config.toml
arch = "convnext"
crop_scale_min = 0.7
horizontal_flip = true
experts_per_token = 2
patch_size = [2, 2]
residual_init = "zero_last"
max_grad_norm = 0.5
max_steps = 24700
warmup_steps = 4940
Rows from expert 7 of block 5, named by matrix and row number. Rows with one number belong to one neuron. Each number is 128 + 32 x the weight over its row's rms, rounded and kept within 0 to 255. All counts start at 0. Numbers have three digits each. After the name is the row's rms in percent of the matrix's.
# up: expert up (model.blocks.5.mlp.up, 16x256x128), inputs 64-127
# down: expert down (model.blocks.5.mlp.down, 16x128x256, transposed), outputs 64-127
up.135 060:129109098110111067110155099111100155096167124081143128156087145094120136133148136148108127106161106146162185180167113070151071122102132100082126124165082088106114141160117162135141089141193097
down.135 085:045139175098102107176089110127149133160193180093135117148108185135129110164127137073148099121129043107120143157125093160114073093099161191099207102113106178142126151123128086156129120095159154
up.136 067:127084132131103120160133101087107108113169126058149140115140088084176172156162154130094083111158127138113095133141102129125117159165143104112095145134101215084125165151090105159095109120135110
down.136 091:152153101124071141074149090054114155147166091143088154123149148103149135103157142091131160119136139075106131140143144095163099097112106171101134202152150176106108108158157149118147164104129146
up.137 227:117094100100152115112181155156060171102096110141088167171102163144140163057115083095107145134140107138148111152150125106112108071151130174122117155123148135138123207140170119173137113150086175
down.137 134:164164115108124077105083099153127105150112121110177154089077111060081115160142109158151128127168136184171138143064124162100111121083129123165157133126160089167102103117105078149147151227049158
up.138 095:109112075154101188171112096088132088102115171139159109167134154145093162140133174129111116144088065144109120117094098122103120111105146110151062081149136149157125130110118136105195141116124134
down.138 094:098133128190163091172138119120095094142171134119123112113154154166176099093088125184105079159155138090158139172136147153119146098130082096124120130104115190148157132122165168124086128157090082
up.139 071:144143110139137175089140171129181181055063114118126126154159134168140158123122085164102216188109130177114192185150084125151102156118059138088088173128081192075155091151115110149123172122188058
down.139 078:167104170147088135147107056131193104132147142141098188086069091131136150146122064146061127125163108146121144172170147132112141117129217150099158110150097137076133056120218147126138118129088108
up.140 044:114212199105112146100172072128143102129114067132156158137158134163108086150112077090144115104108121201122178141126122178151161104139143113118166091046099160159102085110141070120118150137129117
down.140 064:147127061103127141133176122113169132116163177137125167128183153158054175122142124136171162116124066162165111175123127086148099164105059132184130153160133106107115112113170105171094186158131106
up.141 097:129176237145096134174086090090124106120110113151124132099106102161134116102106154123102144109102162100151072110184114132110138150124130157136169134092160101166054151210145115064067169110179138
down.141 114:167128068144138138186129120072126093138138176137105114149118196083072123163153197159188110154172123135092132105107168110121176166116057154078063136117100106145105140093152106129148126091152112
up.142 103:180192101103152192160129092058104051124122132141135099126158106162154169144153137125125087170098089070116171118112138110142140152181158128115123173111119105181148130142102174132134110084158126
down.142 119:146096125083145108111150119138163080085097131069113136161153154116130134086149125158094174184161115158171120110103175199138050106128142164127144110114123137117176149101095146159128086182138166
up.143 085:138128128134144092173159129155072124085162177100136155158127059090163084142109141059139147071134145158171146139147107120068159154095117125152095091145131126118131193116129104159094094106187090
down.143 095:168147164087132126039121132144079118172164150087111091094168108086135145172147084064103147189139125068031131156084131093116138121147151117137128141140142165142157131174133125142077115113157103
up.144 149:117114178102066136090157110138102168147128154118169138131130208090148103154098131124143147095098170100130135050158086174103178119085123094161145097162116126091097170121092114096107135192035071
down.144 121:102115183117150151110113096088093109099077115114138124152101161119065134138154086176084145144100142177109159168093138089175156132115053095105118120147205127070114126128160140125168134116104125
up.145 054:155120168110148232132113080137142151135130145122140183154135121084191067114144083106120160099112132113135156136088112133096148107150117106127110150088143108197135108090122123106130156117125077
down.145 073:140173152115100116090099130125139093046100197108134087185140109204104122147163148159145086120133118085141157091101156153113080142181127124148094156187075130155147196113142115097154189149114125
up.146 083:144138142171063133160138111220123145068127159128142150171120136131087166092123097127124127139147139099113110143161097073135182173104059095102171130080085113098082150133127155143121126113096169
down.146 090:125108161181127178126093126113132152123126108126144062122146170122121091123126180199139147082040159116151099165089076089097138125154175117107125083098153162103099141141128160131063098121112179
up.147 069:098092153120159156136099104103081105130114133151100164108126162138075126158092105185196084136173171095146183115096073129155120114211082174079133168193157126127154063135141096116081142124130127
down.147 087:155084113054146074131113143181106136067161108170152058149116138135208180131106081124098168157135141144133090155089142153113129128203153154138131156092103184127052130101100132173164144141173156
up.148 075:141196160128107173096095132106072105123165083145116195159136071152130147105121140157079153120172130108174103095145051048151143185120106148132112148098143162144094139137145114061142164081145126
down.148 090:146129120112023125181081088122134126052111126117130117109141160089165126145128071137133121128098184138089102119191150093160122088151108103122149171078148111111139113152115129088127166125179131
up.149 155:128117143105098096139175056076128109065144113136097114103123127147119100137117107203096122116137108064156153145093167151153083145082158121140159143116062106119134162164142161143134142144072106
down.149 131:096148078119131120161108133089123112114114143093130154109103151073104124156102158150120157097110114117130090148106098120166082139162147147098125103072135111146150137178120123088091129084139146
up.150 068:126136128106128115153123182144151119153147125119112153168165133129162130104169092164096166100192150143122146135158113200141060142159057094129091168137133224140150108166129122180113159199125108
down.150 089:114132147152124115128089091147141120180095125085151109102144161145140174087182127112144068113169167086125082146157157102143169132139072183157090113127106164069117161131151104180122133100077140
up.151 080:127068136118118062118121186114169095089074108091118167139181132143193104102129099191155133090178095110156130150136142163149095101140059176202112099161139144175099180117130113133113182158172098
down.151 088:083072098190169161155157043129140171075133117165134133129096165141138095141127099149124116132093163121144199135169112110148084128147161100069109141123120159127130118125160136094146064076090129
up.152 070:143091125133114114176172086113107133158194149137100097123112173122044092188134089182104098141104132158124075136172103134143113112090121142154118099105114142105153175155072144094118077173111105
down.152 082:110168132138127181137119121178068055141141124142134113135137136171201152113085133092150140096154085089113128074154146101123177119058120180157131092090137080142132082134145140128138111110196108
up.153 115:158104115176126137155155147101172132081090207115087122161129127090188075103125135134152116115110128150142125155149079121119073196100110117116097105135137163101086081123111127115151142133151061
down.153 122:110154117186201188170113152138142151180094128145079093116178082130193098070120131191078171122090155167134172166097077118159144072136073104143099116114093170095147098170154101144115142098142072
up.154 057:130115121144150217106102114123128158176093168089172129100146143132141090116174048114142150149133108118128142094152145135136098172099114110167065142086061150142137133134152096146124137130138040
down.154 071:091142149066180176157121172092080157097137164056132125127119172150137120178123130121078107071071147095174104110111134150087104164136091157120153143125130173113131143108071115170113191134143100
up.155 113:137162126125105134142112146097119176143102132151127137060113108096114170089076140119147133162133101164146187108135214138137113103135076125042102149156171126148138123134128151172128146112120184
down.155 114:133089167145066121123158130098095136141190105095119102147104031135136134120097173188110123145101198117156130068142136153171115181165100095143116104127071144161154083184150161177123091120152101
up.156 073:094105152165057092054118123167136111113121081094137136149133115146112132159151097119143083083183142169166120080135134151153109112192102116114104119099175202133137128121141155136119131157146141
down.156 102:130083131131170109120190185130145104138165097122120168095150075063103176127102124150131113110147126109122129096173135123094105166157122144152129105132146150161112060103157061088088199119145198
up.157 132:102105126126109129109132122144101143107127165074060158102075188092098106142090148135132103116122096125064171078135025149116145116102142129154112128090201115135172091095130185123193143141135110
down.157 140:143131150188110172118095072169074068154122143094119077134137088094085118080161145076137107117132095199124130110175149102105079164122199145117155122178106133140131171137142140082088152157126128
up.158 108:127100181139134134189138061087089089138116130194172124162101130157124158141081119117081174119142099156116095075140140114100155168154118184153200124134151084167094119162085135095160102100222180
down.158 114:078123102162139156147128124201153113114129128065117154145169225119128115123083167134164080126154126101104112152153167108134153157128068102069123134100107125199144156070129130088124152145185177
up.159 077:151169156132130119137116168061128113130111149164126169054102166129095153138114129126147168119117139157068148142191109130159137104092071083168146071101205093086088114156132131070179153143166156
down.159 088:128115129168113114110146119117121127201164097064126131117148199097140149131173073117172129111150110178122141126174110106099081200107148135126135130177066101147156101172141162142109141146130090
up.160 101:108136159135141111116106160154135069129137103174129126151095126128108189079120078102159129085149144152068089134136118040064149155166143105126115164093148115166145134105174177137135098080127058
down.160 114:155096118107159136099115163076139177070124120112130145110170158098094124163116116129087102159114104086124134142118096151114116070122182158157102157098141093116051142150119119092115138188166138
up.161 100:118144136167077179140110143169121109072101157071159041139107134144112107141106122139110113150173130136134066165081107103141118127086154158140117138147120159182113114109150171175189119136157167
down.161 096:124111124150102185109122147187144172088114108110116106128158154125171113183126131107066139123139147194144179139139176132115168088107135117119088087115126119107087139135156095087076095097131157
up.162 113:106100060108090139143160093173116091078177110065151065125092115117086119158163130087127090110098132141117075113099070161084196077073113167136136149151125138147157149172183170110166132093102171
down.162 112:028134102080070106051150088171086127071114120155153166113118149147116132150164135140129129148113112114133096159155168120122115149100190142069123094148145145167105183101173134119094087161099092
up.163 143:124137138111098114103161175088076104097147156196137119047137127124158140079155132154123201126170177179114132095137132133124089085111095069071186125117183099133108111105117092120185110071147175
down.163 122:136132137129125150082145172124119165103180095087123107107146112062099203092133127143164171100076098138189123085140114188155070150186092174136144129098107121130094109155121177114087059134128118
up.164 091:136090171115186155140172104163126170166075143133133166098153089095105122137132130154125050158078157138092166113120105132183088163165111128098116142151126121096058120114167150167174129156155152
down.164 090:174105107150074182171117096133128093189133119111129120185129067051160112099130116120079166084172154122090085172085154178137133139189156168131079121131168149043119085154085104130126147126135133
up.165 089:093078094095130139095167097078127084096154115168178117098155118138092161128117116128083137087145156128152177104141133103130121159080094116151136121151096137191171148196162131120098157117173117
down.165 086:073179207082114159071148071110101151140122161143050119094122161123104113116104084128125145123143099107162097139165155160142081124088139109091154176091097143086179183120139150120153072152109117
up.166 145:101167083133131133091136165171100142078192198200063129115180134118170062128141089143141158178139179074156126167144093090156142139107108156100145016121131095084114126079143100114100134175150110
down.166 125:223094110148109148137137167123082150105125171159158102117069132134112050122100086087124146148128097152149102114155117109130173128148113112086167060135131123110125114112113101152151101085181133
up.167 120:145079075181138115114107106153093149108097094186114098180159141137132129103101079198087128152127116096116132102143139127153110156079141161168137158134120174064121029072127130145189158114129133
down.167 117:070113068152143160170138102101093148155075115096137163119107169138189086150074139128161129135149131096140182093106128152117132122124190083081139131107148151093075119078156152053105158184128129
up.168 099:131105135110159103153100154155142117080142210150118137107118102134122178185092141089111100158156066149147060161092150112167107132163070113123121150118168191099116239171130104103107101152133070
down.168 116:128168133091160109104160159107087139106132113133140198149135132118199108180137111157149141157095089138121106224170116142105203134165129144110135082123076142101141089119174095138140078085145135
up.169 208:178103133144117098087120170146127137143139168143158122052104118204137097165096173181127133140139098078118143128040083143180129129125131080094142174139096127143127132096140133094141150101122156
down.169 131:153172118095166110087116102121105081149111168102125073131118129121099102153067061098151126141084164143128121126160173122126169108104110162136138121124129123127086141126115097096144134170089124
up.170 105:136123109166089139187127134106137089107139179118113084146125124117135184159156156114109105113153090147110089150181104113131113157135088133151074096112146198094122144174092104162182075106134075
down.170 122:130134182173177162113136116107085098142118072105099117071145099135133103137115168164101136166123164123105111072130133141176100125147105156159122088126080162164155117144184133153070068071134151
up.171 089:112133092090182136106159101127137085125142144166064120051085127141089109126133109174102175136133128134135123083209062148132124147142133174148068080155130095115138114130159143105124155162163139
down.171 096:150119176104157097082189109147167090150177156056142125104119114125103119095124119076145123123110060114147141090151158164146131184157102090114116174150162111104185143184118182195168129098202114
up.172 093:080124134156184129097169097163138133137170087117058172183165141131122078179103097147129100089105093103067091116162111113129151149092107144168078138146154116060143109062100123109165178153104085
down.172 100:108092112099185145142108148110178106099106174106146064129086178181124154168111163082089158091155076114198104140129030117096117108177138120124083113137074090156147101114191130133128118166136113
up.173 133:111117077105084075102133127174154113094165129131122113082175123180169090172110186184122084114135163079091161133198100139123116105160093146096126165125128127160123088150134111118088099209067108
down.173 118:147185099119119114152168173109114096140125171141107155161111092101100115159155121006139096116158157110173110119096108106133183111117125096098098113130135141138111148149229129140176122137109149
up.174 098:128152158160075141134120130141117098131119168171116110184116127046185170141149109114163150143118127107120139126091135133103120141081129077097195139126095145118134140126151112169106165129105122
down.174 105:205088129111159088066089172146139140170159103147144056121179112054089085122124094091176155117181130127155152158093137123123137083129132160121070158150095139109152145147173166169099131105166148
up.175 113:155134111129111109107102151146178095092146118215119069145124143135137070116134061143127137120150113120095127144188135119136133143134088179119114055172065122089170142145096128076154123164092136
down.175 118:153099119089186164135154127113106048111170109125171122087105095135123111126077150080059153128169120161123057108163132068148143111163108119134114138139165098122178165135156114136113082101156139
up.176 080:133081169125124088137142143237145149130119163099193135138116106148154081147055066148177154064136139133167100156118131172122100163165069090182113113149138169128092122145074086124107155109142106
down.176 088:119082075141117149182151138099129121173137178130191152060105105148113151083101114145135171123124156099081154145137063118151133143100146128072105124131137157142121126174078159105152164105114126
up.177 053:131077111102181129105123071105115106146148060089112109175124180040119159167184093150124145116133154163102152177162117087168096134038142075093139142082133144169120122126090109130159150133099106
down.177 071:096147106085096127160104094105135052139076191125177097114164147128140133140119124119099147118117112097160101164149091152052056183123165163183116123096109123132123148115186123118097147107157150
up.178 103:147140097113177091157190110127193173166103099092161064146140167072156131127193114123144136159143125114142114148092069080185131147121145082062057155140141103167091135163147121140114154068148137
down.178 120:114177108099078127133090113127146065100167152084114156235111173132084153098087130135115144121127176081084108101105165120111151125118212166108127153146116148108104142114128124110112126129131167
up.179 124:076090207176050154107064146102132054164163052167201128135108082144154139132141065108163058094117101152160123128196140106141098200140122131152096129117145168090133150165136092138132108148157129
down.179 126:148151137148176121227120142141163157210168145093170153176166128081131085056104145125146101110107146120102136106153099156100091113087143119164138116114101092138100099115115090110141184115143113
up.180 088:141129147099133150098160147193132129086082146103132122117104058096149087099110100123152158138129125168149106172166111121103075116104129132123121156070101194138045146169144080128143158150150045
down.180 111:167101184107052108130144104121180129139110146166176130132182144139132131135066148111119148117059168122158168123121146098100138088116128146208160111147137177132099150188151096093160161123157093
up.181 073:104073202073142119120106114155112153121170096184174111175134124122075157097099144129114144116196151144099092098135111158169166160135070145077179095125143150157125159092074136118124118173183135
down.181 084:142172163122150148132135091088135132119144158190147150133103165177147104122071154098130122147141113161082137128150111114134107132132102150141108089104047107198159139106158096110160161159149124
up.182 196:102101124102093141110149122174114133145128080171163146161107142171125137122132128120125130138140201187137129203118109140179101121118140140120112159111108107121164152130155099141146113077112152
down.182 130:146141106128098124150099134142144103135131116099118097095118148096162114089124120085130182117101143171134073115114093084135116131098145039089132149135144114134104118152090048169114106188147175
up.183 090:132196158107103151122092132166171101097118165060138126149110119132128116100083087091127111166127135120191140206191118143131164147069084116133121174145170188174095117141165154162157157112171093
down.183 094:127120125123155078122130127140108184038128147165112116121125109154097141148116119140137165115159117123070133099061093156147097142175117124116134137110160155160110119118138135143106116097086095
up.184 084:133074142163129124107148137113134102105093185103078111144084146083144090130117127102115126148184119116187151171113089036100177185112138077131118131114172127149159135105123090118144071039139151
down.184 093:123138075097088131057157138192144118104114124120086192110115174115159114118108168138122145157078089102053133144099127186135116136102145123090135143099138097136139123111132125041151154104107169
up.185 026:107176168122068134092166119145162091083117168130128194126086112143078141135148124096137110125146123203167108136129115139181072089165061132145106119179154137163157154137092103092102177191171141
down.185 039:085129177064136063151095131154093091108097139177172134078136079133123098170122152122161106185135151125105122130150097170132151115132100104079182100130109096143132106126157143140170127112136167
up.186 081:138122198077169099173119152194176163094119111111165144157089112074125094091093059089124127112082116132139107129120134092151119143147151114197156129113078123170155128148103071111101132136108163
down.186 092:162165127149112139117066187146109171085168123144092118135166130148127130172081082152112175062165133133106142109156101149163131170104113103186117163100082099176130170126138119146135132121155131
up.187 108:150090057100094138106125116127135146093097086092136110222096137057095165128168138136191154150124142137185149176118124092147129105085114111109144123167113083121121158146068192158201102136154062
down.187 139:146146163151080094141160131163123080196148157119133139109129101120119158194127122065112168131171133068163186061134129134046076128159206126102147062129128186170161065145159112136052127134174149
up.188 063:075125110113060110130170167183094159150125114089134135133142100135078105103134008161115157194171175082165143132130106168139083123140084114146126140143127213129154130181122115110123145057125178
down.188 086:128106159076163131129068161076150101136095140144090087175120107103167145120164138125152117192134113065099159098165101128042141139168114147124143135061175138029116132073097192113075115123135184
up.189 100:112142160121109114132147131183133159122121144122121138129182100180077154139142091199152172110134095128145092139040111123136162090189076134118164133140151134129135106134112121075064161089159109
down.189 109:156095150129120117121091158124113129153142076137110143108134170161096075141178099156145089159152167054139145129153130192141158136143141176112051143127141122188124119139093201104157071094120089
up.190 060:206119154135203179133129130167123119106116128133132165121100102132099121115112120149153141105103129134074131141072128062127135139169130068146119129139102138121095193170161144087084087089105172
down.190 071:111143063091126122179119160145127088108137094126081136126130164127104062092143099186158114182096108107096122153126086129162159118168164157157094133099066111165198162136069157066124128162098135
up.191 077:162105136116098188152095122158124120134104092071106096101155155143109098141081170207162116108148072114133121108175101127133164176153132107152098108145149173124187118136086101132100072106120124
down.191 111:118127116086166156130125097096129094083161104116075149103107114172106144099195133140080055080109132112116149078096160127128180110096188198108098162162161133156125118137130095120153116092177094
up.192 083:113096158145080135130131150081111156130144125119114122040127145087133103142099102120160136127158174167119168127123201123126133101124096106103164136130167093115052143140137103145083131123086182
down.192 093:143095108058097096095094120182107178113149058064122085153173083099152098144110160130116087102069089154212109113171104157140111160115139146071140172133070102075160128155120156207178139120153179
up.193 091:109126051147147122178138154184130152099104139082136203147100146105109069117167079101145141125151133114104117130193152178144158158110097124126120086071141151098099179046161129139125108080084161
down.193 094:117135137120174095114152142169090144121104097172205089136151145153107076184113129101125136127104063128063138104123117075138116129080126094172158158078168185112133152118132145139175158104084152
up.194 048:141096161184110144132121178101132180097159129086177101121106177090111130134135117158153197097054124145159106114115116147158114161110097170065091125105077086094134140123112091121106115136220083
down.194 065:163135173155079120119132170140152120081132179099103096093127115122173137142100125183154099160087126092086114153153153169178179180065197109111161115063137146092112094112100108133145111177167118
up.195 053:113171100094127144137105137109131109111138190103106175139078138099155091105049115191147125140151157137131191140117137186138115100140132115152110121197140116151141114113137056097106102137134141
down.195 074:169105128124102087148135124177124155156108137149108154100151114146128133120135074143139121091140108119102114160148097143151118126138131122085089032167088139160139159146108144169167130086121108
up.196 083:081108109166096206106168143181148091120147155118142173150132111151114087122092050046048124042228150134112145136118078119148126133076104135148116091162125144106136115092120153146115140116135195
down.196 107:121141153110132084191183091146131116122134118153108150050113107139108095148117096137180073116158118128141095117124087186147110072097064106108142140115150163132080096151090142129147162111148160
up.197 059:088178077131135147174123104096123103141118087110117054149177155142132126148131176108140111150093097140209097183182177057123063189084153089092108173115101154158078169164168138099150162136078126
down.197 075:094147117094127122125123085119123117177109143141176062204101149099158165194111180100099155109128104113145168161122171142114132135121121199108140155156133140106139155058202102128137125127148146
up.198 091:106109091155115129116159111144123165147133084172116117154131200128101152096161078175059100144116119098103100112171075193151105108134165125130144137091132165083102054099135190106130165100157182
down.198 104:129162140159109148173124148149162122170082106126125072175120186138101130158087128086075132113103127082156111087099064187106135146128101084113078115105141191117101133126141146121135124161112192
up.199 109:162161103162113087133176096148173087114176151195143087130099133114152103189151081182128117145142154102110189136151118143116121130139080150098114057113075135108179164169081118122100114145101091
down.199 116:168138082142148126117191226158115117133152165142079106137043160161122148075126114102092081144116139168104149112168101147155174095116113163159135141155185131117150146118130119119120115056142134
up.200 073:169088138051128150187117115101079119093105115157114156185116112149144138096091135169173181114153136125088140093128120138112152124130129141131132130144111142137184150166133104126117114122132139
down.200 087:109128112150203161135126089131118131147121151176113109137120162079145083145103155113131116176143161154115186077161101109141116073152173080076152071136102118172095136143091149092109148080155130
up.201 071:122145139122160130095088124151194107147122123150145121180156133096088069170148046161122097174133110130143118145140153141131113233083117146149099120067111127078149096099131100158206132072148154
down.201 075:145144090112105126127082162095116101098077138097122115142108147143093104156153099135165112118112162119149166165168104169106130046158127106092144116115151168182115070112112102189155093120135092
up.202 084:116135170116136128141147183173124123143125124102164126126178101158081093090101027129160171118102136118186134101104114143141152120174107105079106092117103188131095185117097113093110085119144112
down.202 093:148100178141154164151096157134162095151159135143157138079125175164139078167141133141113111108162127118121145147146132107121110182124112114106081102131148123149109115186131139118130161170091111
up.203 077:069114178160047111152157134132136146133041082108131085114116111136129122160195104128127183177148155136177181091148088087115105159157085134105097052097099174122126126112152131131119068156129194
down.203 087:177157154185173108098125097161160151112104187113139133182141079108158094088146133057095098129106168152145114129117192085108177095115110114169121125128111128141104136164103102122137149140091157
up.204 086:100095154126136103099160138156163114133125119103151074147097043152121163144061102204124087066126124103140164187135135096189155111117168138125133107161145115142154075150090100096110174121127149
down.204 096:163083063119172074104074168098081105148153080162127144204083115158136092104088119165130156181137166106099093088102086138124190125109131077123134116131115089173168117138135193098119150131133140
up.205 074:104122214145124159128082097128122109108089072124143143151174145145159145129108134191167146160167160132118120097094129059112170059166110111097162145077125152114155114108150120139036185131087146
down.205 090:200163111129133136126157184098154103166101116159038143119158158124091150086158100152093136149099152124131155148143118201118118111122157123192076137168172119126153166155077080074166140093168175
up.206 124:117101086104181107082138135147157165136128181169026140126125153144136126129065143160133127111156123097112133136182112108152140181112084208132038092167136112098150107111157166111179146156073119
down.206 132:174140131175162178109110146150077113136107112083141063123067116147111121135084103088146168084175133154130119110165130106101157108134131172112103132151071123143146116109179174135133195108098079
up.207 051:131057132159110131128045092139144090116131159149132145151120124140117141169092055118145145142074102103091080161128113073143126090135196165104127162103173187112127134162148147096220113122119110
down.207 067:089148092096142151133156153136099146143162153118162114113100189171152116138082129148104157195169157099126176152124115087137102181155100145088157146139098122086112115137091163071108148110090156
up.208 123:126147092154108169107096122148129117111225146139122096111117129114149108125193133151156180109113142125090147125148108130102045137165114185092151104120076168133160118144098155056120117131136135
down.208 121:096058188143121137102149146097095094139190122119178128147089086173149133091122145075102070134163087128198139121112150096096140102110050115111067144143189105138140142105135160136133128112171091
up.209 083:149089134096136186165134078090167127097100129108145168125110121103109215117168138166095147120046126139071120186096104124151113151105089161138126134122101135057167213131112135160155158116082169
down.209 100:085158112087064084131157082163091134162131129137139171151154170129140106069124148134147116150080162083151100165147111111143120115141161119055188146108149096105206146134165125173162163175124119
up.210 107:120131124128148148108149146216107128125028131145129070153158138060126162105119105134134126112091143151131116099095091139104141103152091128158127166102143123154148062137137160086094136111170141
down.210 103:102153134160106167127135097099138169131148088150098186131070095134132111142150090124105095146184171192183140124123110118158114123124111108092117149189124156136155179124128129069159109176136165
up.211 089:120104158097123171129105126162148101130165156101178112137137124156040137143152098098142124180182151140115142096098063114151157151135077187086136131104146117144084137128150186136109064098106158
down.211 092:130153141119152153100081130108131095140117152117197181117131157066074144135148148135169167098086148087188100129129130067095133132182059116102156109067134103106110169130116121181108163099191152
up.212 089:116167178114096131107166146133078085119134107174091124135149095193075139131096120095153142118136096175126095138183148115116134125096030128156185107098127146144102164153141175105154130129167106
down.212 106:133128121171152100145150143161057088115099141014090135089165151131081121129126099153155157184186143103037139178156143125099152152106149203160080097100085098152161114093146133094142197116161139
up.213 068:157121081103090113187136134169135106141093147134154114140115140101141146138118155168128116163166139127099107120195151078185156149087013113126068136139165102105182081047107130148197130175140123
down.213 099:143145083115057154171106152098098098055095128091144087171117151122108132168149158108142162112104086061106129108112118186164139128095181153135098112142105098141166087148145177197068110163144141
up.214 047:098136113105139172131118123142195117114154171168142117152132130160110175085189114164141172114142125193112109129109084169138098106153070177123126107142126154127115126137121076081150142101143177
down.214 063:162129126144017074153119110207134071120121173146165126126130111123180083058121092158159144124116122121110158097106104146139115151121133104131133151119142135196085113086166086181161120092132077
up.215 097:130167098131106097130137099159145149080130153145080075156080168148122091104106144141149185136115138146103084087220117116117165112150112127113164096158146082143187181143130083143096149157177054
down.215 096:160142051130179113117144140104145129117156121138118131042175090126153136136098089102134116158135079178101172114164055149136155109127091134132125099189102135130173151147119128112174099090110109
up.216 105:108157124160086147179115102127095132166145156126106120138115124136168121085091139136149102186087170143164088142161135073165079131107128158139198106125179088153109108170132136111073088116123085
down.216 114:152130159139062135170133119149128101167137180101114103161145186186166110100116113109134143143099105177122111122153190133140122116074090132120125097083128081134183153098153082132153150096146146
up.217 039:105137157076156167177146131137096144170103142068158101125144175104162071113143126113135149137180119165153116123174108124142080134154110089037092140172163178166078104138088113173131099135120111
down.217 056:123135149122129099095071159159116137207218163060110099160104098127128131167131140128094115096095089114083138161141126130130212162091167150101081092124172155100109122115148110150135175136118158
up.218 082:136098161099102127195204098147132174073118137147137081143172179087125193104056088197156150149111117180122114118099126116173080148144100133067125114156087121168115125155096095147114086152125064
down.218 098:121129097059145109155081147181169104159172176157091131160120113137135111103096157148122165110085168109126117149072164080173113112117110141074177139156046111173087099105111113105102119147080103
up.219 080:085174170099110187107126168163093118142136131107102159122148149079123096135122105128153141090087153111177130130069178122105108090100148162082086126079157160091120168050139087152075119134085094
down.219 106:153092134156151130140118143198056167106110144122052105181122160187153132166182127145144178154139152127149182111159117144126111095070146172154115139116142090132107079130126156156173160124170122
up.220 146:150094123142105120143080106101192181118127155127119121164130118102165125107164052097128124151158149070128127090095115145163119124148123116084078134180102195135146166109128149195110120082121073
down.220 122:188175059138128111130080088100083133096137133177126103136081104152162156124123104110127063163129149095143137133065115142083127129145197114101142112140133144156083134102100144085091124156140099
up.221 062:124142165111129155163128134120134131120159125068119167128162082115115128153152161077185104102166192183124085099110116149148079092107108138064129093142172158081146136185176111131087085128163123
down.221 084:132156146163117116087106147097146200137118126145136132110150114138158114088098119111132099180141096141087118126139140121099065218143101096095100117127154112136105113139119078149141101091161158
up.222 098:096101126120141138088202115180070112175104141129115169160150141132114135129150052157101118130085070080156102123177098144154120158124151120153120170169139161069134070091118149088188147105078190
down.222 102:079092132167116131133143128151139105123071134081168119068083143155101150142082144157166117129130156134140197139075069152106109192123129079058065141125120096069127096167093158115158160137136110
up.223 118:147137124122141187132102140145146140146091179115086166129133118062165094086103119127162093179141098145149183134090108182119117143089140106153129148050115156103105159102147129084102109105127128
down.223 106:131113120078138099100109049139172165207125101108132143108196114150115125167191145145064114154112136086128171135085127054178118123113150116140099133163123138100108137098109082090185112184107139
up.224 119:137157111156129167112122160145162121119059123136168069095134143171093169125131134138065155183114160084154125142135115165141116141138123104149139109135159117164146122157114162107127108159183125
down.224 115:123185153168187112207116138125050150132150099138127104159140166140145137140099107132109159116122127146136138095169054130126095144101186140186143154104139097119119186108100106117134103106129167
up.225 142:143156091076123130114147149153125168111144124084088186183130095070128119100121103136155142181163085186143153115139149045154077114104084093121081097147141137122108126138180157175114115152134107
down.225 130:155172147107112051181143166180129158162130116151184136142105120102030198108093146139114125131209108097145109115114125180120075132158171092130198149146102077091150110146137153072134102067151098
up.226 061:086115117121151102201119158121153072145134213119114138114133144061145134117073104144150104158186171140181121113150082188179078140157133112177108132178128123143147148112065059117115143147083146
down.226 073:153091112147154138174084214088129171134158161199159169138149106149119115149115104120169090109092131177102165072165106079107172193120130130091085149168149149061090137187146161110110111094155115
up.227 104:082132128130179080162143091125149091145119118117171118126126131142167140115138124144129114149108178190093193113152159151148099141144112123084159145110152163159095079081203106141101104106123201
down.227 115:129147064102124127145179153061136089128169180108135136172190132121099095127147102112173077151143084120169100124131143120090106170082077164148123145211169197140132142118119120149158146164098152
up.228 097:138121149085163134115079161144109197122139221124129122128101119133117133109155027078144046153152128139090142174118124115100091151129137171131146088121096195104052111102091150087161144154130101
down.228 089:163068193082141136047067121173149121092134132124171153132130102128161083156101128082095116119119153073162103147085079140163129154138147167144132155104102061205166109145131097108135110145138191
up.229 083:123108117146099141141109094135139115175103159092193137128116150117150129140147195180154147160165145120117138156162154136135085163094041061102136122150121146100132154145123127104145168112135146
down.229 080:128141173146103156124151108076160136096120111131095163139139102195185113149140153115085110126087113124124150171177097128139200095092141095057106201159105116199097072120176089166163121136067128
up.230 026:131100135102132114127169127123082157184089168094165131123148084140119067075077102114144142151155124125185144184168109132138155115148061130101110104175172151152151147089083154080125128171166125
down.230 030:111130084104064103143109101155145146148106130104108112125140093179155082102149146117118088033114149124173158159153147160155113184161128058176095113102139154180115095161139116170161132123157156
up.231 113:095195102155110142128153169135115140150185112222116149162172076073191058156185115089146112133151144095164119088157132092128115134102121159148079029147090122097126152117184110103100133145162107
down.231 122:199052171140125130128100162127168127136113142102117161136118180092126143093116126121119109119106110095131143121151061154123128076137144119136084105127145146106173095157088160169121101094158136